From a checkpoint of a small masked image model: 4900 steps.
Rows from block 2, named by matrix and row number. Rows with one number belong to one neuron. Each number is 128 + 32 x the weight over its row's rms, rounded and kept within 0 to 255. All counts start at 0. Numbers have three digits each. After the name is the row's rms in percent of the matrix's.
# fc1: MLP up (model.blocks.2.mlp.fc1.weight, 576x96), inputs 0-95
# fc2: MLP down (model.blocks.2.mlp.fc2.weight, 96x576, transposed), outputs 0-95
fc1.321 030:128128128128128127128128070113126114122135118125133161128128155120127129061129127128128100104128157128129099128137128108195127125061141054128128136150128129162114129128128162162129150157066127128128000128194127128181123145129128135128130128106163128155128132142082080128127154130000078200
fc1.324 083:169092099160125159205123104107094175082112122115131128133146138126149090029111115119144208172080136108130147192052193107085115107116129105111132197110141127195104147127133149059137119122136119128112127093122097138125098079121134073114131130130143139129147139065134087169127138100108081132
fc1.325 023:095128145128128128130117135128178177127128128127129128079085134128127116165199140127130129128131128129093128048128132129137147130129126128146075113128128102128128118135129128128129052176160128128108137128132128128108207161128129150240101128128136035000111123128149216128128139114132142127
fc1.328 171:157114108102118115172130130103167116094158134128119111098134088081177130136124076071105150115129114158125154129170076070181165121069130156083153157100102092157129097125134187113152135152156112097068108186090154133124211124170107102132071094118129181112145106194063099109119114141130133067
fc1.333 082:113088165153130140110150009127113187113182173159128127106149120117097087060131143135170138108184127145104125149125143080185149150123123076115119139106079098175130121198119129143123138155155160150109130095149125078128173131164113072154116158120165133143077116125086047080127130144126153165
fc1.336 217:224067134132134133158127103160078071125139093177104142202099165122096136114177114070148147143129126111088053099129145082136081100090173127123148107158176151126128140129095158120095147098141118101156131077130151187127139152148091096126073100089117141151113077130163111155152151154166155182
fc1.337 075:126119139183148148089114059129128125149085155126119081125162114060152114127107118140109153045140090165129153134125138077161207146151127185124097122143119149115123117196126061158186136082085172099072138158108105113202134179095087147149121143127135130168127113131115108109140096166087182135
fc1.343 065:113143133132150136138165156130168145159060115153114144117123173104127175214146130101139139123130122114112124064131128128085105123142143119130107071149162127109146109120132140132135110123129166066108132093157077154126182135034212153110169181139140125037131205172156149170124125105133121072
fc1.345 071:128102152137142105110102140132136141128150135213152149116160091135103103153000207157129189146090107133103110095128133100110180102118158114206123163135009128133146131123146118124172133142178132121129135118103150117129133143110117117136187158099174129103129129144123090128149127165127126115
fc1.346 096:115129142137138135120142142130199156198117117128126103088063089125091146171118110132122117179145139161129091071146105143093114183164137139128157128131125143050182116060130093182134082131146131087169097124074079095093123130106126217129120162107141071148115145139188132119090111144191096121
fc1.347 201:172123109162122137109141087117076114116112098135127110079121107112126086136165078136193142149114131158132082140105129110125130160182097166130155105066117144096126052158091131129201218073138110145120160165137203134189094130082191160100090143125095141092106121117137134127124093149090143176
fc1.348 234:108072112069145170155119141119110108094138129146132158077122150057116160116114081075116141147137126145135140185106155117099071196101112143095098126148139176170079064131150169129165119130138129164193100076096127116087101136122121173149177150150119110123118151101136121124244115094099160146
fc1.349 067:148128142128139129140142128154128186080135080139120123118154100175219160188125156097113145088128139149164158161131168136161092128124092111072106121152184182128112144164049151074118174075089127088091159128124158129121131106138248134114163127201107129104144099118114123114154130127130112122
fc1.352 039:103114144067124107126141067132075125058146131141178163130141127172131128152186121075129119130172164081130128132129129136072149133116163128122116127085120155135120128196133091142139086104116111147114128121121128111120176098048183130129123130152116194172141121130057083168162185132225153091
fc1.355 120:121131115143129100155174126123045093092116166167123154194156070179130164124146044107128095117109174105157142061167073070090118101156110119133143121137096144187146153103136110128155080125134089139192133140080157156157125077142100079158112129107146087170123072144129129148136120119089083135
fc1.357 059:129155134199141133133126131107112132220064127128121138128104073087140116127094047132133140152128087054163137075102119129122115122101129126111114130150128092140118123096129150126160152150191152098171111128093120129167094111132129143089141174090126110063164155123173201072133128045161074108
fc1.361 058:189122072140119217133156094125119130114105087059130148129061145205134150104085054167110122087128125094171156138121134127155142121100108144048148178150195183126099169129125216134138137105133127132102128084124084119122133129144132156126055149128171112149138121116155101125130120128139129126
fc1.363 105:127105136157166113125176075136173144102113122105126146120159136126136118127167138126126122133124133138119131131144122176138104171165140167140085140125145084156090094113063109120140126130185060138149129104137132125157034131064036165150170120117139152131107133159142097194027175113080169076
fc1.364 038:130139126113154120137126232123140130170077127128113118120036134126109083166113131157141123147130119133125129011128106168084128132164126139132130121128150127064166128067167126128141125140125145128131164128100134117111165157129147149138170123126087128054128125139255170137140127073127122124
fc1.366 116:115135191184144128094149139227173216139133118157127127117144124058122093165124142112153146177164104073108131058132161125174113168138129121099136136147104130096090095122111130146155134128154138132158068171098141133110148142141209120090101189149163116132195121106128151121137177133176133111
fc1.370 053:127127126159106155139157020097055080129128131118153134132053145117132127029175046137175098102154128160146128135126105115127118181087129143119153134114143111129117160121161138165124130154128103152123095128128128124163125128132025192145093128126136070179120120118128122128080107096143116169
fc1.375 173:122086155124159115096086100127101088108113121152073111152095108171177081117145145137150119061141161139157135155201109125100135155178061105107090128121148111174177176118146147135136117150130171097116130122112089158126127096088045139143102204150162115116124080129154186149102066133060130164
fc1.376 212:076138072168169176120087215096153120087099110129133089111133088188110072128135123143151132073134134157146145123096120130131184081104193102119169099128130148090076046106171105180109140157195127084117110183098142113155135131106141103141126114130138182128115087129137128086134118153093092101
fc1.377 055:060131143122152077120100140127134121134073128113114156069139133128102140181128124098126168137111114050051084080092159130119128106150178140185086111140115113123140110123115113178130053128135129092128134174129120142148151113027095122123133098114146130088160208161137127124149156119114215113
fc1.381 138:103196122169106153131184112174140082132087118150115164104128159109107138152128097170175082113121110135117138136115042136066141141150161108112176156121150135078117130145139107143114128153119116167140077134219094156190106121133114195091121185111156178143141112091149077112124073136128066163
fc1.382 155:126105059140109124104119159145085125124130123211163157093110093195142128150127142121114122127184156155135098149155086143107104132159139109096188193111088177098099160116104182130106130103169069169108172097135137109110145153170173117112080124133135134176143140196114149166107193140204162128
fc1.385 120:062118161159128111109110052162107222091134088135133173150178151147187121170142118136174123118119130115087100173127135109123110154105136130103145144106173109165064120112079140190105136127158068131120164162140190134141114100086052130064122114160113107169147142138122093188114117107144138140
fc1.389 166:162117124094107141141169121118197168071189135091144203154163114134140135156102133126111095157144093140102076185137126143126108129078127145096110167124100134062097177114124062081170121127148162186118078099090182120103172101075106071118074151155117155121115141092174115106099130132172135134
fc1.390 135:076088171124137152097151118132145090131108097094112165098127180138105213178179107101163081100187133185115130090135127155165139141128143134112067145144108149138129194133119106172133151104131124133109178156114150112107141114126113191157132117145082074158141115135088101099110114096191235110
fc1.393 072:230130100127113131110128175127129083135117071149099149130128106188119108046079129136126133162151108148140162136107118129082130143120090101154186133200120184154117186053152128154141210123055142124128142117126175105123102121141134159110194121125128119159140126116186092096108118136154107118
fc1.394 121:159077091099171145139102155126173129136151151165161054166140101096117091123111138132098128135089117077171085170152164181114109130154151122112140125102110132139121106121112151058077121142085142120203144111081097179135146092169137159127189121110176195147079142117120122086087090209146111120
fc1.395 081:095130098126165105142111119126124130084146170118128144098082117139127124093201078096096128120129129189141156090086131095167067136169131187057128128107171142121107103145139183118114166020098125083126154133124141093158110163105144131129122118139144191139152120117115208118127115122206179098
fc1.396 187:103133130101111122144136119155183114168129148078166147087095127084059080136099124119152180108096152111122151136211085151099111107133133097133050085136070173111174076096096189083126145169111175138170070088139138143098135129131150191147140174135123120150126090152141132095132135126196111127
fc1.397 165:164158081095199077083134159108126152098135146139142184069088101142112074104150107145098130113092128133141146164120105112129177148140161154131115091117131160152076063135157134153123128052163130161124088092073119183148154106134083149112093134169115108083118141146167035160136126099117175170
fc1.399 082:061089117130137137112127025122098129068157087094174125135118207146148158177227125138154087111134134132128127158136117096149093164122173121093087132117180096120094176158103146188084083125154097132115114145175123134129142092128090165141091134147111093177116158141085109154088124127152128124
fc1.400 083:102108117122121128162121121093171103145127157118125108108089170167100087205128094129113128119135136147131133076138105126073144147168143213187154101114122129032129110093150133197131077136124133114155186128090090119094148154079064169142126119129103082123121141127173204161137070088129150119
fc1.402 063:094126128128180122130124134141159202107156114125160092096124136084143122142154190153175086133157107054087162129143127132127098144135124093089130131133203096128099169190076127089097133139166184140124113131148114204165187098142127158108121122128174187138183149128162080154136205095119127132
fc1.405 026:176128084158128138119128153158061093129098127125112131213145125108152135127134127078075162126125105129172128171117127124189128125157080107079135135068173165148128177130129167112109133117096130167116127149121147118128061120178156000104128132140117130153145103022127129121129126128161150128
fc1.409 078:121130141109113112127089156099142120152138116138117154105145113138081107127041134128089141119136161130094120120129181131105157097134143127222103141205000127157121110106131124129218190147115136101120129119127152112126125162124106113163212104113125128075130138164127113111151129129072122134
fc1.410 170:159177133099199105079129145127170131180170112120104122094126063150188128109121132126116115151125180125156117149142127134111182121148201127148189123146128113141186090156110134102155146108169142107128074114061154124132128112114068161090106208097125080106151135154187061148110158094117168142
fc1.414 039:128132174169142146133128121161109088050057097115106154121197181119127132157164132118170203127130120129072132227128131130177127128128128105132128197099175169150081149129112170144124128111127135141117160167153127128135145128115079088086132047157128128138170129087129123149127128064109186133
fc1.416 147:088153151127135144114112129134154162130133047164124129131104138164135181199149162112128114171176182126103097064148124126048123125116191163117139128147127110129118145078105154104170120123118083114109117103120189145136170155115205146093168142151106136130116139133194139212156156117133085058
fc1.421 149:121123074175154145142102083100104106078108150187132120050130096176155115185100091113133117130177108087080124130144068086124117093157137133159043181139080132095129107151129210177110142183127119139099108161154117140141146153103059152122127097115114123144147181139106121157115166153110156166
fc1.423 106:116159140124135109126120124122175168134055126128152102108112137074135125100158132186177103168125184161113108039112134113106104130118167145110131079106191093127176125039180161182075118121162130120160107119155052122107141132125152146120126136122143115110123176121168137191046148125118121159
fc1.425 078:090121136138122124128109127081119108081127090139137164074164130134135070115221130116161162129133129128028143131110172136100124130131157167132106148155118122169061152112091138162158128128123112099069187141125170152129115090127053131115171032149112128090135120126107159139156132077086163080
fc1.428 207:131096069176112143119107093113108131186143115114116091086087113139152136150141150136132125113138126154132053130117128086094074111198128108128108152131104186143127103115093216152061115120128067164064135132145149159117096118079114167119063130153116080157123123187068127205148130123099147120
fc1.429 157:113092101130107120119120125145120076113156129114086099130124090187083074161060107092121149124109174090169218110128145076092131091064162123104102163164103091111131111154165132110174137177115131146113133117164138116138119154136054152107216144064152134177185159118130175123124116149142123145
fc1.431 015:128083129128096102128128078125107128129134139128145129128128127133128124000141081128128128128148128128128128134127128128133149149127120129128128128115111128141123130143129110144129135128128101128128153128128124127129087128128000128134125125128128128128128096087128128100128128128138128128
fc1.432 122:120112084082081065121093140136174148127206137117142112134138103161172153071135085151120075150067160164122122101094176088111121168103157127135121121126148124114138168114165097167105135076136136090111141163203142137129137103087037130167116125086144136206134167134155109126114134205117131127
fc1.435 008:180128123127149234129153024129116128168128145127122128129113128126127128128098037128128129127162129128131128255128128128167128127128072128129148128128127128129128065128129128127126129135123170154147127129128116128210126128172128128134126127085127128128092048153119128117072127128128128188
fc1.437 097:182174130128127203121156124145126145140068054137074144133072098114081176138122113157171147145145107075125129144137120160127160167107096104069132182067145202114140153102145123135110119119142163099170061119129114151127125146134172164072101155126131116206139127165156118133099101142192146097
fc1.439 013:144127128128091128128128116128121128152128128128129128128096128128128092042128127128128128128128128128128128128128128128126128145128128161128255129128124120128128129128129128128128128128128128128129127128128128128128128128128000128128128128126157128128128127128128128127128128132128106128
fc1.440 187:055121119130144150105139150129115144101145083096142126127121181081126125176137168127127111088109148114132106066141129128088069145130137171105135110140107075045143100180075191156112072116149056203143130121176101136120141150138194088157124127140120157118096122177151094098105061115127122085
fc1.442 192:053134149086161162144177110173141063127139094108133143049099125101113141143153062082079141163233167140148188131110105117125110128102134138127102147126128099127078142156134125132108201154105133167135110176141148138122126140170082072107112134192117165140110132149114101145140106079128131073
fc1.443 148:166094185081116185114163192158099186139183101068131132145100162077109143134161093159152103114197119162105133154069116096162136106136117079151164170119105079118086109125123151088118134100119148082127117175166137131125116105089085154148075120090106124096132128139130181051150122126146184105
fc1.446 177:085111144154134072148142083093094167109196111117117107102118168098158159101120079172108113100179075158101129119103118158129117120089115090087131149137067119117079123152126072077147155119114148091124090107148139160062080162132185121192064126117144170174092146134107198111103134076125126150
fc1.447 140:082121103141133141153133093110149202109139083113127149121070128199124127152087153195160147171137059110128143108116118162136122092145101151077174130136145137160117122116120096134084123122175098126145117103134191220129080128164139171113103139069156145163098153116137184180066098117106183109
fc1.448 082:131123125121116108126168105130165130119168098130120137196129129132121113123118169116151113099137124118158122095124131127130151133139130103126069156120127129196085132230159053097144140151120134133172196194114130194204168145111131057159129086126116243119104125145107115153150146114103158137
fc1.449 112:108125139083129144077144117130158144134113097117146070148127079127132155124088126101151133108081067107129109110103181135109127143126128125084154137054094176126131116165092111130227085094138129112132107140181168100106118197109114131083153142096129140125135055133117137141225038150101144116
fc1.452 033:236100112187129188129128095122116142110146136150126128106048090131134116045128150128123127128152071145128121139103144129120160149085100139097129228056128136126129132127124122137121192142149102139076128095087178113133127136129048203123150112129136124142121085112131158114081096129141144112
fc1.454 060:133141127111160163091083170128196140062139127095140087127166139086113128159133208143128100191114136091091087120129123111125128111133167110088105134131130106103142111137096129157066115129132125211131051074165124147131165181128128134112062175104134154179165153151083120134133192166080147139
fc1.455 093:073133119136198148109094136129162218118136140095162069139096181116122129154112158138096123212089159087120078129101139128102111146163162116088132135128157121053169115084069119148114085112133096164176093111142104141129207136118073183126125143122130176159124159163148146136096114155122136097
fc1.456 085:140139194101133086098146216144160099140048131144046151095099106136061157179090116097125169129123080076110117097135121172068117091200092133168130104129112129112136121093115117157184089127128176102144123127100135124124145140123151141127155099129137110075144122206131132062124134110125118116
fc1.457 119:174111145052097137109119186129162149083163126105097093135199160114135102123099147108048133152120138135092109131131108142088121083134152137142103117123142128130128083087079112183118202138106148121137110075154127166168139161085095163065159088135084130152137130100144128158090135128030071143
fc1.458 076:065113151128175108134071143132151227140135207167127104101128127125098045140108179132130189157079128067105078117131129135121131129155176099157152137087130119116130092132071119111106072113148136125189130093102121122146154140138117086114176119121195172101109175145144096137160126139088145120
fc1.460 089:143095148058179132128122177133189176085162139081123097155134126202148141158167156114133067124092138128124099099152125144053111144138144151071163074089151131090149130155117159117128127101165139155133141132103135174014210117147110157134129130126126160138122074098122099134152097144151114149
fc1.461 063:140125132131131161128132148153128156100138082132092138128112123144128137213152187126127160129130130128106143173142129120074155129144066129129128129124129195126146183160094117099100103122167077140128157137121244128106154060202138134125131107158128135090069122132119199114051116128151175063
fc1.462 104:060130112125131070072167117141090083130167102125117164060132061162134167167132152139136074132141109184134077126153111135114133181184126094145180119118093146171127150153127103142132122191149128141182063180144140169119112133175149127131070139124143141154125188117114036137113145125119152138
fc2.321 019:145128128128112094125137173126101123169122134126126129151127122179128113126115146131173128128150092119133172123129128138068127199212131178130126117107129125119125126128127084127122123130197128120086255113076128126106132120101122131125130131130130142123142138136155188129128085079255152090
fc2.324 078:132105134135182135116144117130255084150117108121185149093152125125105128209153115086106098135139165145123145074203051137128131155128126155150147105128076127108131124073122100166128104156127124173109127153097149055148121146051164132128131146120105110109089130107179124145108093125146157120
fc2.325 012:129128129128127137119130128150116102135119167130122171226216133127134153077126099173130193127128128124131127135127177131127086122096126112127134131125128201127128128128126128128127206103125131130127122142156121129131125122133129125054145128152092238255128114080073070125107118134148122131
fc2.328 216:126132048111108116092113152114141149160131138143107099085178157064159108103147123099099152081170113192166127102160104116155096176117116164106132154143175178126043111174084237129126130130123126100116095128100150148121129082201126160133175146115146152126151073127120154115145123168106135091
fc2.333 056:178123099147142119131096185152130125138080080084126153153132150154183146183148064149059145108116122072153122116099141136017059128128146131125115122136139178150170075091129130113130137130126152097152167206110155157127114128112148198126148094092093115079129130096122194133125133106105098130
fc2.336 194:130161157114127125107182096125178141144217120196122119109149103172148120169116128118137085102121134126094132123109114174135138137101097034137163142151128123107134086086197059112135115109204141186090140115138107108160074154124162114131154133127120054135098162160126110083121164061125119149
fc2.337 079:128064133064154150097144137143097134102191182067131116181110152137105071110158132141184126185102151085172099109047130108063134136122176144121122120124117137128130083152124094145123179178123150107122126135045103154121150124117153179130186093112157153072127166102149169111154130085121128117
fc2.343 043:168102090099131130114105111167120147061118137115131129217123079135159064034114150167149129130138118145116121185141132147152127137113136106138212157131092161152110103129120109136130144129131068174139129144126176091111147128212041081143131043124131120162120086128147126111125117132128134172
fc2.345 047:124132102124136131136197132128114099129085115028120123131131140202159129142205068087082068120148118127135173143103133174110122185126122124109123128097255100128134147128132130129122128129057121124126115144195129138124136100126118177134129070133090126129113143168148181127131157122125080111
fc2.346 066:128064118107105117142103081161091111056133174110109124167172132109181146088135134159130105103136111114154157138128160125130128081113143134129100175128148115208129137197156140040104143137140118202114102119169138126153124152133105029130107085153092150131113108056067158130159126085123139134
fc2.347 232:104122144162120121119133080122107170108130116131148087129075135054119117111134131137134134104097177188139071104082188087058121127150134150140167103075120125129136061212110105153125114108160150112092137126088128165172130139082192166161122160160142162067140142201103131081157168149137147145
fc2.348 252:136111144103143112070115179072139238156131125131109118107160146097171132121136094150130067156154115130084146128113159148102057124139124132076142147140216152153087089120107175112139135132092109076126156142120119160088121132130106125169151174109178121136193107132052096153184100101151115119
fc2.349 047:088130174125104131125126083095111062131133128128127141122115157081062097115133159166134179133179091082101110112116148060128133176131127131157193102153021101162132127131209117127113111136200182147157094150127082131147145159125111128167035111079133149141129139119137128126137102131145152124
fc2.352 034:167180128138166166153140129084108135130131083140126118108126103135125113129129179146026142128130129137094109128123084110103129131138128180071200125182117095158132128080120188126110118124117152076123111124125088160176131130183129122201066142127140105092170101120180170125092082131028130140
fc2.355 100:087193130132129097117157140104128126143183075108129051115145128122082131114171203202110117155183097126140176118162161150153129130148135093111072165097130106110195137077107134116123087073057107147158125078129122105129144173111157176132160100096142119139078154084118172124160146139085141142
fc2.357 046:121116147101108105044109163120147119102221124064148126149151128122126164151137127096095081115088160151131102145141139176138128102125143131127076129114147131157169129130133140134149023122130101213122135128142127129083224127140117090073128113125129160194154090133135053131164124159112121131
fc2.361 043:129136171056131135117158126125158184132145116126116152129176119093137126131163107129077106190141135127128151099119133130147150093142255142165097128145114071141096123093105063164125111133179076181093141128074144050161124175107168113145144104091122133129157124093145144136041134124129129114
fc2.363 092:141140098133203185130123143140167145135104079103151101177128125131133099112104113126106130187062181076120125116138137172047175068117081123124097137133137162148159107139194129099136151147085106213175169098131178106097100157158162081148120144145112084099119088091114099114108117106155103152
fc2.364 023:129121129129063130103116007132123108125115142132128142161211077103164168106131131126135129127120131080136129229129178096201127105126106100133127134121127169129103129209093126129128130117128093139136072132149129128128097128128067127098165129154129130169129118127010117127126150128134123128
fc2.366 091:135066099135110085163101119112148064100166118131133103176131157185115155108168133159119182058133087143163111216142134096083118172131123125148109088131119099128166155117139117157129179159164082113123105162195101104084137132162161189105059112178084158152126100093135144127131073122111118136
fc2.370 031:128133128105150128099089245161197192137132149126107124126162120124127119216119191126084128138113130114137099113122132155102130111232154128124098130129127140132161064130109111113098132128128135129120129109106127129127132128077241082091205123108128171104146130118142157128174131128128128129
fc2.375 172:103141119110132142134146114131084120104127082154075110127167146109109117162147115119100108125113104139124133179190137115113125147103150141085125133193094136166128160125179096080118161143122081095129155099152134088077150052067146195139124123127185145184171186088105193079094201128123180092
fc2.376 204:107155156128175157086128192085144155107115135160101142208122130124090098102163125152100110088149174182116127144113164131141019087187172129108168132147161148152062165136108188126120154130115122101097174143068102129076114100095120120132140146138170077141143081126106092124125085131148120093
fc2.377 030:151122127110133152114168085128124123061252152144156121199126106126124082057100144124129133133128146182121125170145099156103132087049058138108161126113178167127057125125130134141124154116078136129128137082123128108129129102235145136127125148143135118126125098131126125143064110118129092134
fc2.381 139:087118150141141092139070147123166125125144088143089183129133146107094124118113192151100154146099129145102128162124180153100072141205160127049131122085084155183120145116140136140153183121126073100118137147056139099123096144094068158124144114107092125114181113076108152130141147140228149119
fc2.382 181:144200118123085114161142178042124170122053110152088177087131129149188137139109157165064144130161120136076101157154120114135116139136118094146140158140119106123104177097139165126107135086148095093116117122143113147161090139133146132154104113143096090199132139188121116160032198105141129104
fc2.385 091:177155130143142164158178167125219139114169129123146110132108151099071137159089127128123174121140086169140132090127153132064133089158098094113118135153116111147136114132198133043075089101136154124159136043128085111118075089182154159147094131065103136104125125121167175095139138168131142114
fc2.389 184:156099119090076154130117102129075092146109109142217134130177131109147059092141135146134138110162143134083214160165129065187138131155143122178080112127138089163093080125124129090150156151066142128134106126136111146172120099111079124125113111154134145135123157185220170111109122074125119104
fc2.390 097:132172094124126105166093129123072195151128155157125136128142087126175078087111107125063137133100121134128094203075152124134124057157119163156091154116127148110136061121117127120130087146133142109163129144142182175174156220129144082114159118111156122102121104117128150139078127179066056146
fc2.393 048:093124126103128139134127058126105225119129130125128130132136126094131151143114087123122132130081149100133132137128088102164130078144167128139078137072129025121127087193129154123080050127195129158156130125145070159143143127131121122146052135125107135096127134142059183185161162118144163152
fc2.394 086:067147126139074132166141096137133126150021122109073182147136114148128142173112077106142127099159129173065119065129126098135128099134119171148146192106108104122138136119158122155149143116123073138071114183131165102161160138114131091159100128135093101133144178183085161131175160050149159122
fc2.395 070:141113170106136129101175133134090176156160159075146164078178125103110141158130218121111173155118189119106044130111130127105133133151135125169080147128106130128059124078145128171159083114159169128125107174109207127131137149126076105097147129125133163137085119086127075115125093058167124128
fc2.396 189:050126157166128100126121127148139109131165176135170152119172121173149174124116121133200126093094095149131140170119102189142131186087084111121148116157130126133126096071116046106076116163151141165065150201151135129095116093112081099055144152054131112154130124119141129110164111083136147130
fc2.397 162:126097068179133107096150069126133125156142148160125121132120118100044151118146092124125166116113160133136162184125066076071166156055103157128138195140166116123174149145159131148118075084058159119125079120150172162124199098138131090112114122142108066117161122170111142163140140137123149166
fc2.399 047:170158148126167128130105174129198176147108145178157114122156085114120101072080145109059131126128130111182126115108172129102162096125132152128129097137056159143191094073127115050142163083129164093141192126088105126111117159118169105097122126091140128085132088082191137096123119135120129193
fc2.400 052:125127126100168161078106127175137158078092095142181150162215112097159193077126168136137130134117153065127129164116128133149140070109089086107071126165111131152139126133106133095120129066146108092125046182135144124184158146169185112138151112127133171137117140123044103104111175124125131133
fc2.402 045:162115108180094121128127136118098072135129093135129125169137094166134128084119109128132130117099139222148091154172116127122112189164167131129131107098131185146121121079134122163215168123075086138115129111136125028100055126139128103101122096173112105108144123092163211137181111134159120141
fc2.405 021:131144144133124130128127126062144129129126129129099129000118128123126129142128109097139093128127129138127129130127128128129129128139160128203102147140106098044138128089128126137127128129145128128128117101128154142164110165076131225148129128069171111107101128131134128138129124128093121130
fc2.409 052:128122102134127112093167086144087084114080132125143146143127118134139126129182090125129159134128128078143155128102095183153088159118095145059122096021255125098131147182151128115120110128112105125131137181169132152167178116151119157127086142138119151162118138126126134130069135132150127050
fc2.410 152:151048102200115085124135109111100159162100136120097164176117164109054170126173149105080093129098106190080149179148144106128109105082111144133156174146155134094120108092160148091146135087075188127101161057171119138100124150116154095136126103118145111113169179117106185140124165162147155112
fc2.414 030:193140115133145126155114125120182127187213137160127141108057118135109113127129117128132127089127174130178151122143126131109129108130099131129126053156112125084151125126134129128120132129245097112173096127126146084144057132121186163141130179056126132093118137136155119114108116218115127066
fc2.416 091:104085152139131131199129077151140103093094164099152105128201139108128117166083092096127154101140079128128146141094117106214137148149056120140126132108139166092149146204130122096136117136110159101169129157108094107150136142133129077139108062146136106126116097070124206095181122177127198129
fc2.421 164:135150057112141126132139105137159121126107140195153180143101067143165147141101101117105103121148065153140135107101141204112072145172086086102124093131179143145121125100179170044124098133140136110123096125133048119122146140130104164131145055197127123156143210144143136143118154144139137079
fc2.423 092:145060122147120156097171107177111190128141133109132104215112104137179131100072103149092127142135055118129157206126097129105143127165120057145119150167124145199072136170079127129146144124097129197128155136160150110126099111165142112144177075168107153115084111100162143099153142088132120130
fc2.425 055:124167134120129141133144115129166136139178133131160126119117131107108134185059125124129179120131165149203118071138126101186128110107058094129148081119121144083189096131171159081083129081146203142176084127160116103142178122143177135142081170097092116126052129116131086132088128180170114136
fc2.428 242:132174088184074124157066099168119137092132147122096115115102104132139148108051170111151134187165127136112051118144105130099128180163163044164129110158144115154144096121102150116057201122136110117173149119113124151146143123111098096127128141153129132142082147199166129113114188070150152105
fc2.429 246:175134124132133171092152187122132117140142154151167179131141127103175101181161144130095109106099125128100184118125131173142128115147151111104086101109138155183073225107096127089119027074071145137127090169140147116113160137125132095095167129164141111183094127069095135149105111128066101142
fc2.431 009:115136128128192184128128149128132128103128128128127125128128139128119128255128128128129156130128128128129128127128128129044128070128129128128102126128143130128142127129128142115127091129104127128128128128128127131129127125128255128125125126127123129128128128128127136129133137127127119128
fc2.432 098:071100176186162166160138128166129160112117135097100100144113125116112147086112109057128118132162138145097145142136093163112101126165074114162127140126148130115127124100098138106136068177065168168156102104123123125135053074158173151074116092122103125047113105079131129136209146067169133160
fc2.435 007:127129124127128123128128128128175127144104129128128148128128129128128158150128128128139125128127129106128126090128129128127128128191129132146113128129128127043064128117128128129128128128190128128127128124128213129128128255104129127128255128087128128128128130129128128128127129128128128070
fc2.437 064:064124128048122082180107131137135153105156162127133127154175132116135144125072133114127052121113134170131140142142127080121151117165161162182141095208123052152096083123126120172104134147124093193070156110124172132136127119128130076188147126144124129075134130091086163152140112129059106169
fc2.439 007:110128122128137128128128143128135128115128128128128125128128129128127136223128128128129127128128129128128128129127132128128128127129129128128000125127128128128129123131128127126127128128128127128115127110128128130128128128127255128127129128128076131128129128133126127128129131126127122128
fc2.440 155:142180143134116098127105104139168130117138119156086110120144062096174120105099153128109206122199143161128180199161106099129081101129032054156146134084147129194142129133128086090112135117111121125061146148123109110134135149160080142130150108147129066158193068145134124110117109130157142128
fc2.442 226:133089128148139149123192130148120167173140168125137105133157119136120202095091157149090214118103133135141105128170180100074134136136099184124141130069106126121157138134047077126148127086134146108079128120143102134160104195125108168143138109129136068138116126098049084138182115138125048117
fc2.443 150:125144197148130097132135104165121108105189162137167119159151134125095161171216114108147132107117134102086146123084146148125046178102145164123052116122119127131054113053112145049136074163136147119111134080145071141153113161119158149096147123092138158126146134086191127135160105137138139141
fc2.446 167:121170166114078142154090121156165119123118116092102095116184125140061132111087153164149176145145084146137139117152102148169057176125132147134110090099149108087148143143112138122151160112103155130080078129089121162161189126147126153038085066102139123120153106165162081149217101182142119139
fc2.447 128:138156145162128070167158142129179114134105080096159105164204147099135115103105074196061184140204116129083104102111191126105109163127127137109096074143167191198102134143111125120172135103110118168187113080134145100132137129116176124112160124124109095144097111104070126148135120137097101127
fc2.448 089:075130131126128104115131127117200102133145128037119135110151142151129209148095166091169137132110170129103132134155191088135137134184130165102151119119100138046158064120029128162137156142187111126135151114124127083141132115131125104113076075089141052127152143133121158144154094115165116128
fc2.449 143:102116144186139141140130114184189127077176143093127147088148153074141081157163058127164121187077172144050130137103134110106161127129122160131145104132172114127192127153171106147113163135053104090151122148112181140143129106117122169108096113148127152087116111062132113134144069088134113065
fc2.452 026:127154129122128129126126136135128146129120177064101125128172121107151127151119063128107130133121129071154100120105132124058098134244174122185090138156134079153130050173170123138057127128145127146176126134128119129128149148070255097143176128124130129122135131125120128146142135129130100126
fc2.454 033:154056128145087089111193130131047128169125096148126176144124089175140090066134097131137140117135124127127127162128122132115075198112113139156130125126127117136123157107123128139177149118101132110120230136080122072091074122106132128146196118204164143128137148109219124132112091093129131112
fc2.455 061:121077152099124112108117096164158089120127127141144155209168092084160088103125110108116091066177141163101160130165170123140133113057081149202108142129090117154097129125124129136101147128102160111124210182095139140152096122130175108139127133143104039115116103091147089120107161117109154209
fc2.456 065:106134062104108117115104076127118093111169110107155145154137126120191112033098121164193150155097146175143128175142158090175115102101070103132148126103131099127069135124154153171107133120134083157128130131179124128166132133212098116159146161120102130163192132147058064129070124135132133108
fc2.457 097:086117105130113119131145086175121116075047115145158164140100086176128145121068082131157129088141135148138189092124117198090135143132086167146145134103092109143137117190152139021115085137144129150122148152075125103149114123120119081150101130160164109140157171161155118134111128132202187082
fc2.458 049:172081085161123142096247118132127048126085070071130127182127066135158146126161084129127104132136157120101139163199146152102097110106094156083145128163166193172124148132193134154127174112073117127074132139126130121111125067144132148147126127134089110112121128122110142123104148099144129153
fc2.460 070:095122133155054159136170073134088110160081092172176151113168152034131126121065167113085144116136153166078166110110129137162139164126089109100139177122075161135131162149107125104101130140106105069065054126132118109213110114119141098152166158151107093134144138129131178124117111112110121132
fc2.461 047:075207120112146128139138127124163127160103156130128131121167165096117145073108021149168138128121124152140131080136178109159127076144121113130135125137100114121098041115165097146102138122156157126172106094197110133163141218114138116199137147082099120159126128101070066128125145139100096132
fc2.462 084:131129204113069105222139160045146103103113116135116072100123134145200173162106173127070083156134120163175173173124209151124141128111132155127131109070129132167108132087098116121135138048124148132111096097147127092135111098119145107127096125141133132142155168111109136129178083127166125136